config.toml
n_mels = 80
bias = "none"
qk_norm = false
parallel_block = false
expert_mlp_ratio = 1
slots_per_expert = 2
shared_expert = false
width = 512
residual_init = "none"
learning_rate = 0.00091
shampoo_beta = 0.95
eps = 1e-08
max_precond_dim = 512
max_steps = 2800
adamw_weight_decay_other_params = 0.05
Rows from block 4 of a small multi-label audio tagger, named by matrix and row number. Rows with one number belong to one neuron. Each number is 128 + 32 x the weight over its row's rms, rounded and kept within 0 to 255. All counts start at 0. Numbers have three digits each.
After each neuron's rows are labels from the 100 clips, of 14976, where the neuron reaches its highest value: "top examples" is what is common among them; "loudest band" is the band of the loudest frequency at the time of the peak. Only what is clearly more common there than usual is listed. The data: single notes of musical instruments (NSynth).
# fc1: MLP up (model.blocks.4.mlp.fc1.weight, 2048x512), inputs 86-171
# fc2: MLP down (model.blocks.4.mlp.fc2.weight, 512x2048, transposed), outputs 86-171

fc1.642:063073107107154134118147140105118089170134140114166120154156100125141147105118087166102120126162100095151113148110146116163126097106123106195144086097077100120095096111094118133127073124134109116154124138100065171210072100128112122154182115110122048135125197
fc2.642:119111129160035159098171077090110124069118153213166158159186133127120167185112079190131152147112128067086121121135119086179153066080146130125059144155118102120185086130199138168154167158156180134127116059108111141152097134139116169087122103145166168100136061
top examples: pitch class C#; octave 7; note: C#7
loudest band: 2000 to 4000 Hz

fc1.2:101120152109085086144144145124141109126160185126091122127143132047137126139120157152119169094079165115155187146126111189121107130086071093124068208086170084112155176142121124156136068166114109178112079066129102133111114155108098136117134138126110138111081128
fc2.2:130146164150169189077164146134136117161112136126123064112098154160183116109174192080124158123163121098087069098095067115102092164139100074107175104199152099099078144128138118078119093085141158083156121093110094137162114129068146076125146133171184155194171088
top examples: pitch class C#; octave 7; note: C#6; note: C#7
loudest band: 2000 to 4000 Hz; 1000 to 2000 Hz

fc1.430:113137123116099124121080209108134086112121099140086117146101142041121138095127081154137050108155151178152191122119103141159122091160094088162111151141165053141149139127075105143094166176125122093102127139087066153164132112155127085108106115144121159108084104
fc2.430:125144120123170175110161092087069082136120124099131167162130107168125148099201106128115128140129152110148080184148181098108145134068105095191124123114122088160112127134103126120150138134137153086163091147093119126125103159077155157093123092149114119047086114
top examples: octave 7; pitch class A#; note: A#7; guitar
loudest band: 2000 to 4000 Hz

fc1.614:114153124143129118092136112039115144109140121122134164153129097168113105127118058154201158081128088160102078108115147090082115092129137147187100127102170125138180113136185121113134125143108101117136136142095109158095163095081092124045104138110125150091125153
fc2.614:138122153176125206128114186139108130100176193091082178090115142064170122127161188101087128125108150169109104158208090107076131146125144106137157132155124154117098081167167137162107098106063144129123151168119128147131111095145131144058105104101111095101110128
top examples: octave 6; pitch class A; note: A6; mallet
loudest band: 1000 to 2000 Hz

fc1.251:138128112142076108116145132166079144123108172094104088158168150189106159105087091093177143088142163108118182115166131127089095120150199118127107177126098046174147115159082082050116135102084191154085133098104170133110077127117112165145167094138140156147192152
fc2.251:127121163102133099143115122105125125127105118174140152166166112122136113106168087109143083148123115086175143158134156139139165134074089149104078120098127105074152183114151185186143141157114115090102116111146152117126172123140114119182099091135141108138122139
top examples: pitch class C; octave 5; note: C5
loudest band: 500 to 1000 Hz

fc1.194:135108154126100133107103131089139133119161124143190147156124117130153122187159122168150102162139118118153130057080085131149165148178099106130156090154136111073127154114102130157082167089123145152184123128161079101112106166161156098150095135147110084136174107
fc2.194:141140116093096157128107124120069152084035161098177169153123121059120101087197175145125077084122121106160068115111126134131129084175088097186178112140139110114130095105129130174071133133150150103148134130143152164106164127161113161200109131170141104133126133
top examples: pitch class E; octave 3; note: E3; note: E4
loudest band: 250 to 500 Hz

fc1.9:114163115125188124139101156140091169096104032105204118127144177166103101172184179132089082134173114066088181165144105069147069135156171184114080186197109128094082142110137142132130120105108115090064130193129123117122135114125076147151150149219143147165135153
fc2.9:158102187104083160058195131097137134187091121114223150083107123135198086076136127088118150127130136107168076127115143147133174164130116130177098115189118202166124178065151123174113210160105094155128101131155151153099151130138127144104109120130113092132137111
top examples: mallet; octave 4
loudest band: 250 to 500 Hz

fc1.70:162114135161118102183141110113138140068174148146167148123123120145118126172148157109086191143159106165120183135069148138121152137155105153076122155091155111112162151135127104162118099057098098116225070160143157121145093097086132142060152095132087173148140139
fc2.70:084148180165163171050121154154117093137091107086145082119155102161149122108167122138129132140142115168148120082146129113179126132103097109132200089119102159117123127097174127189161079128128094071160146127164115130106127123139080123093173143145166129085085144
top examples: pitch class G; octave 3; note: G3
loudest band: 250 to 500 Hz

fc1.23:097122130150062086109136212099110119173124144142122101209174100113135093089141175089121156087123109153148078127117159089115109111091142145120121101151182135132125102153134133194150138109146105119121124130092106098163172116135118100103176208202123154124159149
fc2.23:179149147160106121141078186138125099194107173182104134132091116191100139124161151128091105166184165103140154151104125153123115155075168076105178198108126109184127139158132112102097140100086107064138204113115139162126047131138140124117058158124095088139094122
top examples: pitch class F#; octave 4; note: F#4
loudest band: 250 to 500 Hz

fc1.631:141132145082167126116092125133060167136060143133159130153099155099187125131077131110136108117101109088146117154089114140171090119107156184126130062133120114081111172154108138111121171116134062126115111069121105142145115156164131158172113141121167166128124146
fc2.631:103154134142043154127143067140132167125115114111197098167145126107055136153098153078129126158115159118180134187169106103179125120124160091102146052161126151139129135119143175071147136109085176108115081147178094066130090150122096148149124115163049137099093140
top examples: octave 3; pitch class C#; note: C#3
loudest band: 250 to 500 Hz

fc1.627:157153110123103113164136089104209088145049127086152126131072155168126089146115181088167095154079097116133085113131139169063154128175143131128123142117120082077059122174090132131087152087163170168110146095157081122183119133104208110104144089166119168136116135
fc2.627:127133155149097111148133111106122153160063188119163172159090143082122066125112135170125106108161135145147163080148115109107130148116107058132196129145109111104068118131131149161116082160118087120133120144119098170107118158135135059114102088177167121162139172
top examples: pitch class E; organ
loudest band: 250 to 500 Hz

fc1.529:135173146131084104149085163158162186164079119072118132164118103132137087164131116152157159109110091169121125120134131098145130124142083147129100152117154159078091134164203145091123148092139092084010146133149149150108086058127140156177094145148146125144182153
fc2.529:094142128056132115121124150115148117159074147138162115122118170168084139103121065144122098205099086170133086157093107127132188120075107065106146151097182149168111157129110091160100114088113107144181137116129131152127156164083109109127160153107125109086132117
top examples: octave 4; mallet; pitch class F#; note: F#4
loudest band: 250 to 500 Hz

fc1.124:114136153072118132102047143112125101154203147129094103155113072130166116162141107183159087101107171127134129157121138124087092139110118130159107092040118118091142126140151157162090117169144130100127146134096116138189150084128172132105111149191058125150144110
fc2.124:191144119164129118130211162120185105120087160177166170117121109082160130114092188093083103158158133104123171156189157138082113123196138069138134119093155119194121150060142102164083084110140035091127106108145142114169100129162092102102088155165155169127113157
top examples: octave 4; mallet; pitch class G#
loudest band: 250 to 500 Hz

fc1.177:152118156121114127131128162143130159144095140156117096103055124152123067098151122144121120142128147203160070149167093113157161122155107082124063179139083066106161081113132113115150119140090142091125123123104113135206106108088139150174183080101113162108154130
fc2.177:129135108074138159064142125112126119112066133167184075157145177118096117130129134155101181102085151146128062162124129137127131074074156095108144110193123100125106086116156133065098147124116168106142098131139152153099168103146163161131083116157136113119149150
top examples: bass; pitch class C; octave 8; note: C8
loudest band: 4000 to 8000 Hz

fc1.730:151141144093092185141092088146126092138190151119138104162154126134155138183086177133191146107086157155147190097118138122133134144096142106076104120136126099181132112160091148133161148153109182094112116140144144088077107097129126112135094145117136150091104115
fc2.730:134099089187103139151132133110119076134097110148171108151111160141184171123103177114142130093155087159110155138136167111116119109112090086130143109144111154099134087132108106105114081119131158124166170119068124235095142082176107123136097091206151171191173113
top examples: synthetic; bass; pitch class A
loudest band: 2000 to 4000 Hz

fc1.68:184133046102075080180171084130175121162037144084122070179147093088147098143091123103147072151086173094132135185120151093112092186118094116151119180172149062131080150125103154114088198128065198205145161105073072121155143128113170141111142099117110100112153115
fc2.68:177177091181106121163120148155153121095152096089165163132093112125129087089093145094079133101207131126095162116136134117121173120084152081131149116098115123055165126120109109034094110125136077151118120123099112173138151100129135151153125088145126101153129203
top examples: synthetic; bass; octave 7; pitch class: E
loudest band: 4000 to 8000 Hz

fc1.248:082148162121130145192094115130084100101139135086154091084205096149205108110154139140117094134136114108088170145136116158120064147105155171138114144126133117102162092113122138182114125120167022136112104198122049191081090113135118185102131081140117140127128135
fc2.248:182074127115121155105147142130180119138119075134127131147183104101095113137125080127124089094130125095124145164154129157120132088126122158118116139079137083141105194063146148096114117124075156098101170137187139174198133078090087200103124090116101154199155083
top examples: octave 7; instrument family: keyboard; pitch class C#; note: C#7
loudest band: 2000 to 4000 Hz

fc1.450:138123144177102139136134123080126138151140047098091138166139147168139077074127193127082086101105138162045137123179116165148157099115141149121076171079125134151135158138122094148184141169019143127093135146094144117090145156122112060154148162102125132172096184
fc2.450:127128217101114142099132155114124190128154130128128162069121137171113170107076146074150115091118153112136132058127104127155139121118123125183157113126084156076074077183150106113107166108118123123110146179113093139126178155151124149175190136137178137161122151
top examples: pitch class C#; octave 4; note: C#4
loudest band: 250 to 500 Hz; 1000 to 2000 Hz

fc1.355:133045145178177108160095153139131124083162136107098183165114138157125094128171161172092150166090051143138138160081145115124146119110106139048109130145121127137087174132126139103139147069183134069061145184149156099181124179109090084097134119133093146109091042
fc2.355:103126159079152157081111108179125130156157125163112113113131099082094190075107104143105103118160200083227118139133101151119141229119049091163135150114098137142165141143132061137102178095084079115150098147133156088176163095128143129153142136123177133144148125
top examples: pitch class A#; octave 7; note: A#7
loudest band: 2000 to 4000 Hz

fc1.377:094148174101090157106110072169112132125185164132084106200114070110144152116117184156101148113146143107080098119148114100114101100082124134154104088159090161126100084149124138150143086072157183123125107151106124145110164154148116141071085176167140144186141171
fc2.377:101126140110115175139119162141065066147106125118172127147136162129084107127146214124099144134101087089168154083162166098104101154080097059121144060154106141115165183119186120112096163149194070125177150101158129184110116067124129109146067136157125105130175146
top examples: octave 6; keyboard
loudest band: 1000 to 2000 Hz

fc1.658:088146105052106099054150087186094161113110104115134140171139104108157132128111099118104128112147192107141177140125148200074100080131149146145104181147086110081114138130141138155128115110136071095069134152139150093135112140155057112127091149083105130151117147
fc2.658:136139142203096149134215122089067102119103126110115125154118108120125100160104134141114162150127125113138134154124132123175124155104107094164124080194177153126118124106157125094174081130128095081202095150078141103100101069114118177184109078134133107064162125
top examples: guitar; octave 6
loudest band: 2000 to 4000 Hz

fc1.426:166155156120136141154129160194143087171102091132103115112075130106141106138156115117140121156121126082145168158117082068126161108150092138133138147128139139207097151150123168139106149082105099075106125156150118113064141131123144117057084169148141149139054111
fc2.426:104122146138134168088123183154155148170119196112154160160142094108111107157140114155150082195100173152094109113066107155104102106104118111149096107145166136161177150153151138081146152175137166086150137081147129106149087157142069171081090157101177103129202083
top examples: octave 4; pitch class F; note: F4
loudest band: 250 to 500 Hz

fc1.425:179124119123082107180130142126146133158122098109150118114103104102119167158142106165116137118133150091097150129168163168121146131210131116090127156104132155092106132119194144086156120154151121094100103132170099131135123167202156110116061211194096160113100114
fc2.425:181105169071124075120144167101089151165067188126068127093164113149157142171151143130130152184121118160065158161083096141098153139114110100115056086120164164115127147159107113158125115150133087119157117111031121179116169114088129146134086041160137119060151141
top examples: bass; synthetic; octave 4
loudest band: 250 to 500 Hz

fc1.457:131103158125135114139125108135126151141160149124195169166139130173072168190179125113091096097170146107128131105177169119090156154126147121121115180108149150114145187145099167153156169074141123100184084129118135102121100175108113139104135123111136140080099199
fc2.457:153180167150165147103146130157149075157103131197136082125074076163144067090161148179175168176169075167135142119088125117178160165112096109126121097146152118121094098118160103107125064170102100118140060165131121121077165153095156145134149133168137156167122082
top examples: pitch class G; octave 5; note: G5
loudest band: 500 to 1000 Hz; 1000 to 2000 Hz

fc1.227:071100132114167103106126113132157181124144135142102094090147131053207145159150085095122086100100116083143197126146186181103132128091115151129214127109133138085108170161108119098162119095146117147114122139096139129127184113129135105120053115149086106134162158
fc2.227:090189110085118174095117120133098123205118131117127171104085131113056150089179123118108163161153155107056183182084091141145154130144134069203100134117105135129146133088037116112145114127093159065180171106131074123149151125150101172090133105110139095151115097
top examples: acoustic; brass; pitch class B
loudest band: 250 to 500 Hz

fc1.502:101122135077140135150188185079110145134139151101108114090087124135155126134140094134147139117103150115192142173107135134090178094057126123163102136105075148129170137174120107124149153123105112151077146164060200145140092146114128186123122183128099136143135145
fc2.502:060121142111119164117166094152165141125060167140092136145123141106141097063146108131086084131108118107194121125178143137115098072138185089175088145141129121111144126074101137113193189077145082094146117175155112135129110119241143103080146188064106076098145142
top examples: pitch class F#; octave 3; note: F#3; note: F#7
loudest band: 2000 to 4000 Hz

fc1.400:127108115147156081209081125052149203117143078133147116140153105095145103092084112133179115138146139125093164141167140121150177098147079077129050136175110179133105129150131158137173154120175127161154099115143093183114044099077082084133132143161066142132062151
fc2.400:125150116121132042084147127117143121145140173105095036109112111137163131146164055143105066148085101189118159092088126121084159128117181195162154080170185134123109174147145080124153114159114084146112127081101169118129180132147131150089091098151130167178137133
top examples: bass; pitch class D#; note: D#4
loudest band: 250 to 500 Hz; 500 to 1000 Hz

fc1.69:174076137104108178113109161122100132130079143139099104096121117040064137122168155148102083232123151147144037116049072153115100169146148153112119103148111123134152145130131153050137078136074077161155065104163106136126138084134103137121086132099110093146198142
fc2.69:117169109106172130141134110118103090109151103146157162137143173139106101162129151086095155135141131170122131119143156191142118105166119104151098137153102147135185129134117120121087122159144160107165141132169120099170128125135124127136135087131151104089158079
top examples: pitch class C; octave 8; note: C8
loudest band: 4000 to 8000 Hz

fc1.172:165096128083097080080135110117110106160077066139123098068186103153106077157115107158184135096184142132157091059140156137095140189122101141166160169102051130095122086113152079097101178095184146134147060143160114140110202067128159092148132114133100229157184166
fc2.172:068172143119126142114080119093119144175107130153165142133091135146103086134187141121135160127158121122143162117140077062188125123083086083042160116106156126098075154097131179156119100114062074144133131134139156087125161139165117097125152127153183071118091146
top examples: pitch class G; note: G3; organ; note: G4
loudest band: 250 to 500 Hz

fc1.738:173122104163111125113163156080149101088124165124103073115056092155134145110141191126143151082131139112108186102092089124110129137130106100083096114113147097153154108164118074137135164083101090149096116096112151107111142175097101115134128131125092120107155093
fc2.738:059137128156146164117114083123102050088104115132061142170149100109132110085144142136183098170098087169137112103139101154195159127136148113201135136193166164103177103108122103068144152089091110122108168153126149150120117122120082151126093125108103105122131080
top examples: octave 7; pitch class C; note: C7
loudest band: 2000 to 4000 Hz

fc1.548:156103136107118148161141165161131039083127118126069123146133165151119111116103165104153113103106162159142168143134135117138179167166166127145112118144146195100099205116105105089126156090137126134090113181159115099111108096133071110100117168169105079102120125
fc2.548:141121145167113149187126091132157087118127211163069125110158113186150136125104159113078098140094093191128147158066143102099132090167135119095167128158145067128159122138138099183106074120149152121056159095109121119108098134084160127101134149153108126174177108
top examples: synthetic; mallet; octave 5
loudest band: 1000 to 2000 Hz; 2000 to 4000 Hz

fc1.635:169103149104146088073108159146116120187119157132148128102090105073139113143074121110156090187103166130138161165134139142161100079170116176118149162131141090089058148100096143049129130149133128095097184130109177113149120146110135132102089101078153114129114156
fc2.635:120147101118159084110196103144123133092131113117133122134133030095137153118190174134095092186207098152119158212124131145102148078186152126145175109132171105108170137062077136088127170083094147109159160107129126079158131156126121153120154174119164076089138163
top examples: acoustic; brass; octave 2
loudest band: 500 to 1000 Hz; 1000 to 2000 Hz

fc1.132:123093109074117097142072142138132104151082133109143144150124138106085156128168151129129049177114152087117167143130100166119153130089108151161124160126068182090102111129123095095128073178090140098149126108172143181112121072152154094096085108127115086158098119
fc2.132:175110187063124094089132184114117148116150114129095099099092081092125153096117077153094085106124085150140147130088169085086191197149131071125103120134129124155121116169176109108190138114134131160166080098117155098121169141135084165116075122126152144099187134
top examples: acoustic; brass; octave 4
loudest band: 250 to 500 Hz; 500 to 1000 Hz

fc1.659:155096158084093131139087116137073104094118216136098105124098131129141068080078144164144087146126095107113115130098081183094122057118124076122145128084098158222143126166093122113172070111155131168106143114198097116106099154134156137100142147140156097102152114
fc2.659:134187169161153132112115185160128132139096091143201146171147092124076113105137141103104100148119132115112098093106158136098101118111114115188111120113152132084122162136082153190115142139140109078165173180120096174170158136123107137136091088190144116146104163
top examples: pitch class C; octave 4; note: C4; note: C5
loudest band: 500 to 1000 Hz

fc1.515:191093094108135049190125139124144117093158150101170134165114131187125117134115106177136162131185158144090085058171146157143171138140137078106148158087088134158062113083099123126097093137154113134136136095172128166127135128140079086131143112141131161075144120
fc2.515:093172161128086171108125131141104143205133166117128167125097081141087116172156145178106102180163147126146122123144096093173130123145116077154149089147161137105075170088106124140158101102113105113105128124118106110067138158148150109142110116107185154133108096
top examples: pitch class E; pitch class G
loudest band: 2000 to 4000 Hz

fc1.703:117162082149076151149127159153121167100128119129103155090096156092141171145111070157080128091087113106103202100134131128143108156061121118107130139126125105126093155127071128109132170143171071112119143067110087111156034119149127154137120117095106133133111147
fc2.703:052134166137143184120077140140198081107138146090158153123122127106082107138174066112139153159104137116085156151111161105183122108098058081160097121102139109104107189165086122094149119102090126122184134118121105124138131131096083151105089093132156063122141136
top examples: octave 7; pitch class F#; note: F#7; note: G7
loudest band: 2000 to 4000 Hz

fc1.524:127147059113191097167092085148126189114135084094148180142123115153098090100161175113127128193113134116132128140125115083046139092079120139190152161165110127096080151114150123139152101091045119200163146084081107089111109053090099044115091086153150147123125134
fc2.524:122133158173100172151129080046124127172111158183118137152120143136130084129165093145054120140128178110143065158139119107152171147126104175153113100126163068122144075131106072031092154091132128112165066148119105157108167117200138103084186113152114074140142127
top examples: pitch class C; octave 8; note: C8; guitar
loudest band: 4000 to 8000 Hz

fc1.633:188114102149092137183130090103158140130066168085126141115149124124135118155118194072158136140149104111138190116146136206094185133149125085114087118103105121154060142128046131125093119138190164128144110094138124189149047117166111085127095126168101157124070119
fc2.633:152073154113128103129100170105079121114132106153187156100086180083136135118101139140156067143145151160198081067156149080160125126121160098157195107125136098117081172104148144144091146138054135118116138087119086162105154142181158100114123097179135105155113167
top examples: pitch class E; octave 4; note: E4; note: E3
loudest band: 250 to 500 Hz

fc1.295:088139117090150119093140116105136088148102163105111110162127128158169126112170155085091068156189133190104137202097113113083089173152098139173144125181087150109139088189092141141089117110105072183149121143112111030153148129136127102112123154155152143137132160
fc2.295:112128163126119165104066161099127147197104130186120126131124147190079154152079131150137146102093103145111079126134144076141130151109131078117115114130143124125139182143129098103189134070090139138127110151094125131116080081074092125085101085096171113084137125
top examples: synthetic; vocal; octave 7
loudest band: 4000 to 8000 Hz; 2000 to 4000 Hz

fc1.370:105129161110097164145090146067169124123094112070122112126105102156114070070120160098072124135130101126095156135114112162080100248078126136100129167184109163107096191106109121176142129104104107132153120127123125130199118102145123127123133126193160110128095082
fc2.370:140070152168097124112131151138121130165100132084148119153149151118147110110158110065135141122079136203103147148118090102157104167094096187164105027144117103159120117139124112124130140164112145101118125181089124097112156193137110193103125112129147095180136158
top examples: octave 4; pitch class D#; mallet
loudest band: 250 to 500 Hz

fc1.57:090128142118112121128151115166124163074019139149138135119157104095172120102105126089151153140120215108155120205166084129161091184117203097118171137145155170096119125140128104136109167108096184152123097105137158148110101156093097166124131220104143135158142123
fc2.57:193086128109102129148149090138108157123087139138091133104171126091078141092163139158159071125159090146157140143148140120146138087102132056188110093073123136134079133156125166177111156127129117151167138116118163123137135106097107153116124158173098113097094150
top examples: synthetic; bass
loudest band: 250 to 500 Hz

fc1.74:144140171141106114104079111132140168127052064113133119124146123160200059192129142203138136092163120146072071085160131162132173094122126176120087126101072132112143152126160110093094141111145096156145074112119106109157086170099169073152135106123163057102137133
fc2.74:084178152125151188134140088126127077113142127094127111102115110181134156086178116098146132139151157157114175116126183108155130130098127079101185097182127126088091153177139151134144053101125064113134134125155091077104114090164122152128127147155115132138062173
top examples: pitch class G; octave 4; note: G4
loudest band: 250 to 500 Hz

fc1.224:118088071081179092139131110100071193123090146110127125152109130158139086136119110124129132126103130150124178169037094107108118151095133121094174176144159103152159102139137101152080168084162072099096172151127112120087105117061122073122121114119106049126137147
fc2.224:107137155147175107138169126088135122184126094096110169101122082113100162111175116097149093129088129072141131148097175176117137052110130165117147172136180064145112142142134077111163163111087128122155133118137130148113165147148142159124145145122112135149092113
top examples: octave 7; pitch class C; octave 8; note: C8
loudest band: 2000 to 4000 Hz

fc1.117:215116151152144131140149105139138141140139121106123127101149135056151149100102118099115071183092143124080154185113139099139165172106141125092135158087130074127144175165160111135130120116132165150115136145063111114128100108149233111090158144080068090135171116
fc2.117:176108118175110125093199150083170122087112183124109157121119091160158134117123171132104126155149104125080166124128106117114156141120108105082162108160152115094170086134146116109176162164125099150194093127100099148133133182122076139106041113118166138131150107
top examples: octave 4; mallet; pitch class A
loudest band: 250 to 500 Hz

fc1.619:108119104110119153131127145118146119140126127112119128104125185128090152151156128195087188069171182138095172142118094130152082140094109140143106109156110089099122151083111109148076116084097065137089181168124083172137083104074114202106110140176068134122121147
fc2.619:083151146117080154035105121106104124126136095066092112110097070135114145170132148062131147101118096172151147137073129128094119122109147115113101098152185126127173166080137099137140148130146176063132142136177118100170096148128102152137097162176108110110175160
top examples: guitar; octave 6; octave 7
loudest band: 2000 to 4000 Hz; 1000 to 2000 Hz

fc1.35:192140093160135143141093129128097113075103101143137185158129122152192154085122141140131162113095170121105159167127085113118143101192065121107146164100133122077172080099140147084085128147186136090122193130135149122128065142171133162111144126142100090100132105
fc2.35:145104107100114136081096160082139019100162136095091139150144039144113065106118164065153132157132101160149152087090144126088124170121155082102117165106160062117157106063176141165145105161142153181128083139109123111178108082175111119125142103142110160121136166
top examples: mallet; octave 3
loudest band: 1000 to 2000 Hz; 500 to 1000 Hz

fc1.122:113091124100130163147109127114151086137133153163126161142134127124133120157140084119157151119138119153108100143156127135130169046136181119112109138102136133126120177149167105162136075086121114162174130167150096166057096100177095113117108156159122110151118172
fc2.122:086118110097113132084151183102151143114117103173118141138176185115108169125144089063076135133128160101165094121147122061116138113106111126127138133168126118187099127105123118114085166146126096097082132179220104115152157126102139121100130070100124158156091108
top examples: octave 3; pitch class D#; note: D#3; note: D3
loudest band: 250 to 500 Hz

fc1.332:147193116109092174101137136186172131113147138156084144085199157123124111082161136107138085173093145090202171135159115138168089122127122144104145201120092121111185191132071134164064153180153142093128168137142102156115151121113106123102148115145128114172133183
fc2.332:139073171148103091096098178096179164174160156131151207147111061129120110164163150154146080133161142146042084163110133134156170104112126138120139141105190152109125126048075123139116110102074172134150144141141161139118114144135150162135149070129095142084140069
top examples: pitch class A#; octave 4; note: A#4
loudest band: 250 to 500 Hz

fc1.599:178132109105154167155134155092124108095090113108077214098127103102117186100151124186127141080117167171133172144107092057115117142173121120117112091155207113117080168132142167145138210099179147096116097210189115080172147110127107143091156192167131175172142064
fc2.599:163135138129087099042123055127061103143101159106111113126097165128087117206081107167153121166103160137185156112087108164153149154145132077166149045209105156122131180093116072122102141166115140109108148096202133083137119106100131127072130129164154107103144211
top examples: octave 3; pitch class C#; vocal
loudest band: 1000 to 2000 Hz

fc1.580:139118132097123128126109123171112090140168123179173150133120155196138199111126175101108158129161144061093132130078085130086123173086142154177170106114155052054199108148087143184107138166095148094173122110084110106137188125102112126126163097089115139090130180
fc2.580:162144188139110117115131113108129085124094066107131070156135168099179168096111175107147099098119152109131165112157159102148110095119063115110164131114130124163101184152166148119077122170123154131151156123153183185112210118145129124088090146159163152150129132
top examples: octave 7; guitar; pitch class A
loudest band: 2000 to 4000 Hz

fc1.616:143141119071186105140163067130131140099160107096115111086125127120138172144133131113154131093081102103169165179070107121159161182153090096124143177119122121144128102104132097125121124160111102118102130123182157160172137104161138134083131076109096113176123183
fc2.616:147095117161110145121136129127055084109126129121131125172114144142144138114142156104133141129113142120119112162147090107139138123125132069038113068092106063134136165117115105126113121143118142125107136096103138164128152135129099158155090081124137113128147122
top examples: bass; octave 7; pitch class C
loudest band: 2000 to 4000 Hz

fc1.437:060113155090137108119089199166119175134170115196076130160129109127127122114092137118159148071174128122167154134128090127141087175097114065091109179121118115086142185136104115164126094118106147184137083116150114143135067094172177051150118103137153130174102179
fc2.437:110114129113095141118169069114100125135116089099146194118091134159131130111151175083127100098100139199134094141105193128153154137115123128185088088172152168167113111122119163148176138056065177138119166131154116111100172115129131158123150122124146109122081096
top examples: acoustic; octave 6; string
loudest band: 1000 to 2000 Hz

fc1.579:125164142059091109195133159087093135189130100117120095114140126146148165113116118102146186135191080114101146155089062075153170124120198097117095135100141086150125140160108075151130102148070103106086147134118093142117075199098104120081109202116114130100197174
fc2.579:171159182194115137099166175131088137150115099127173169151148099182114144128165125105028096122139134078189121188100151192123170118075143090204047114147156133121160120139117142222132141108119182132150166098186183125080098120125156140190172097148150155160111103
top examples: octave 4; acoustic; pitch class C; note: C4
loudest band: 250 to 500 Hz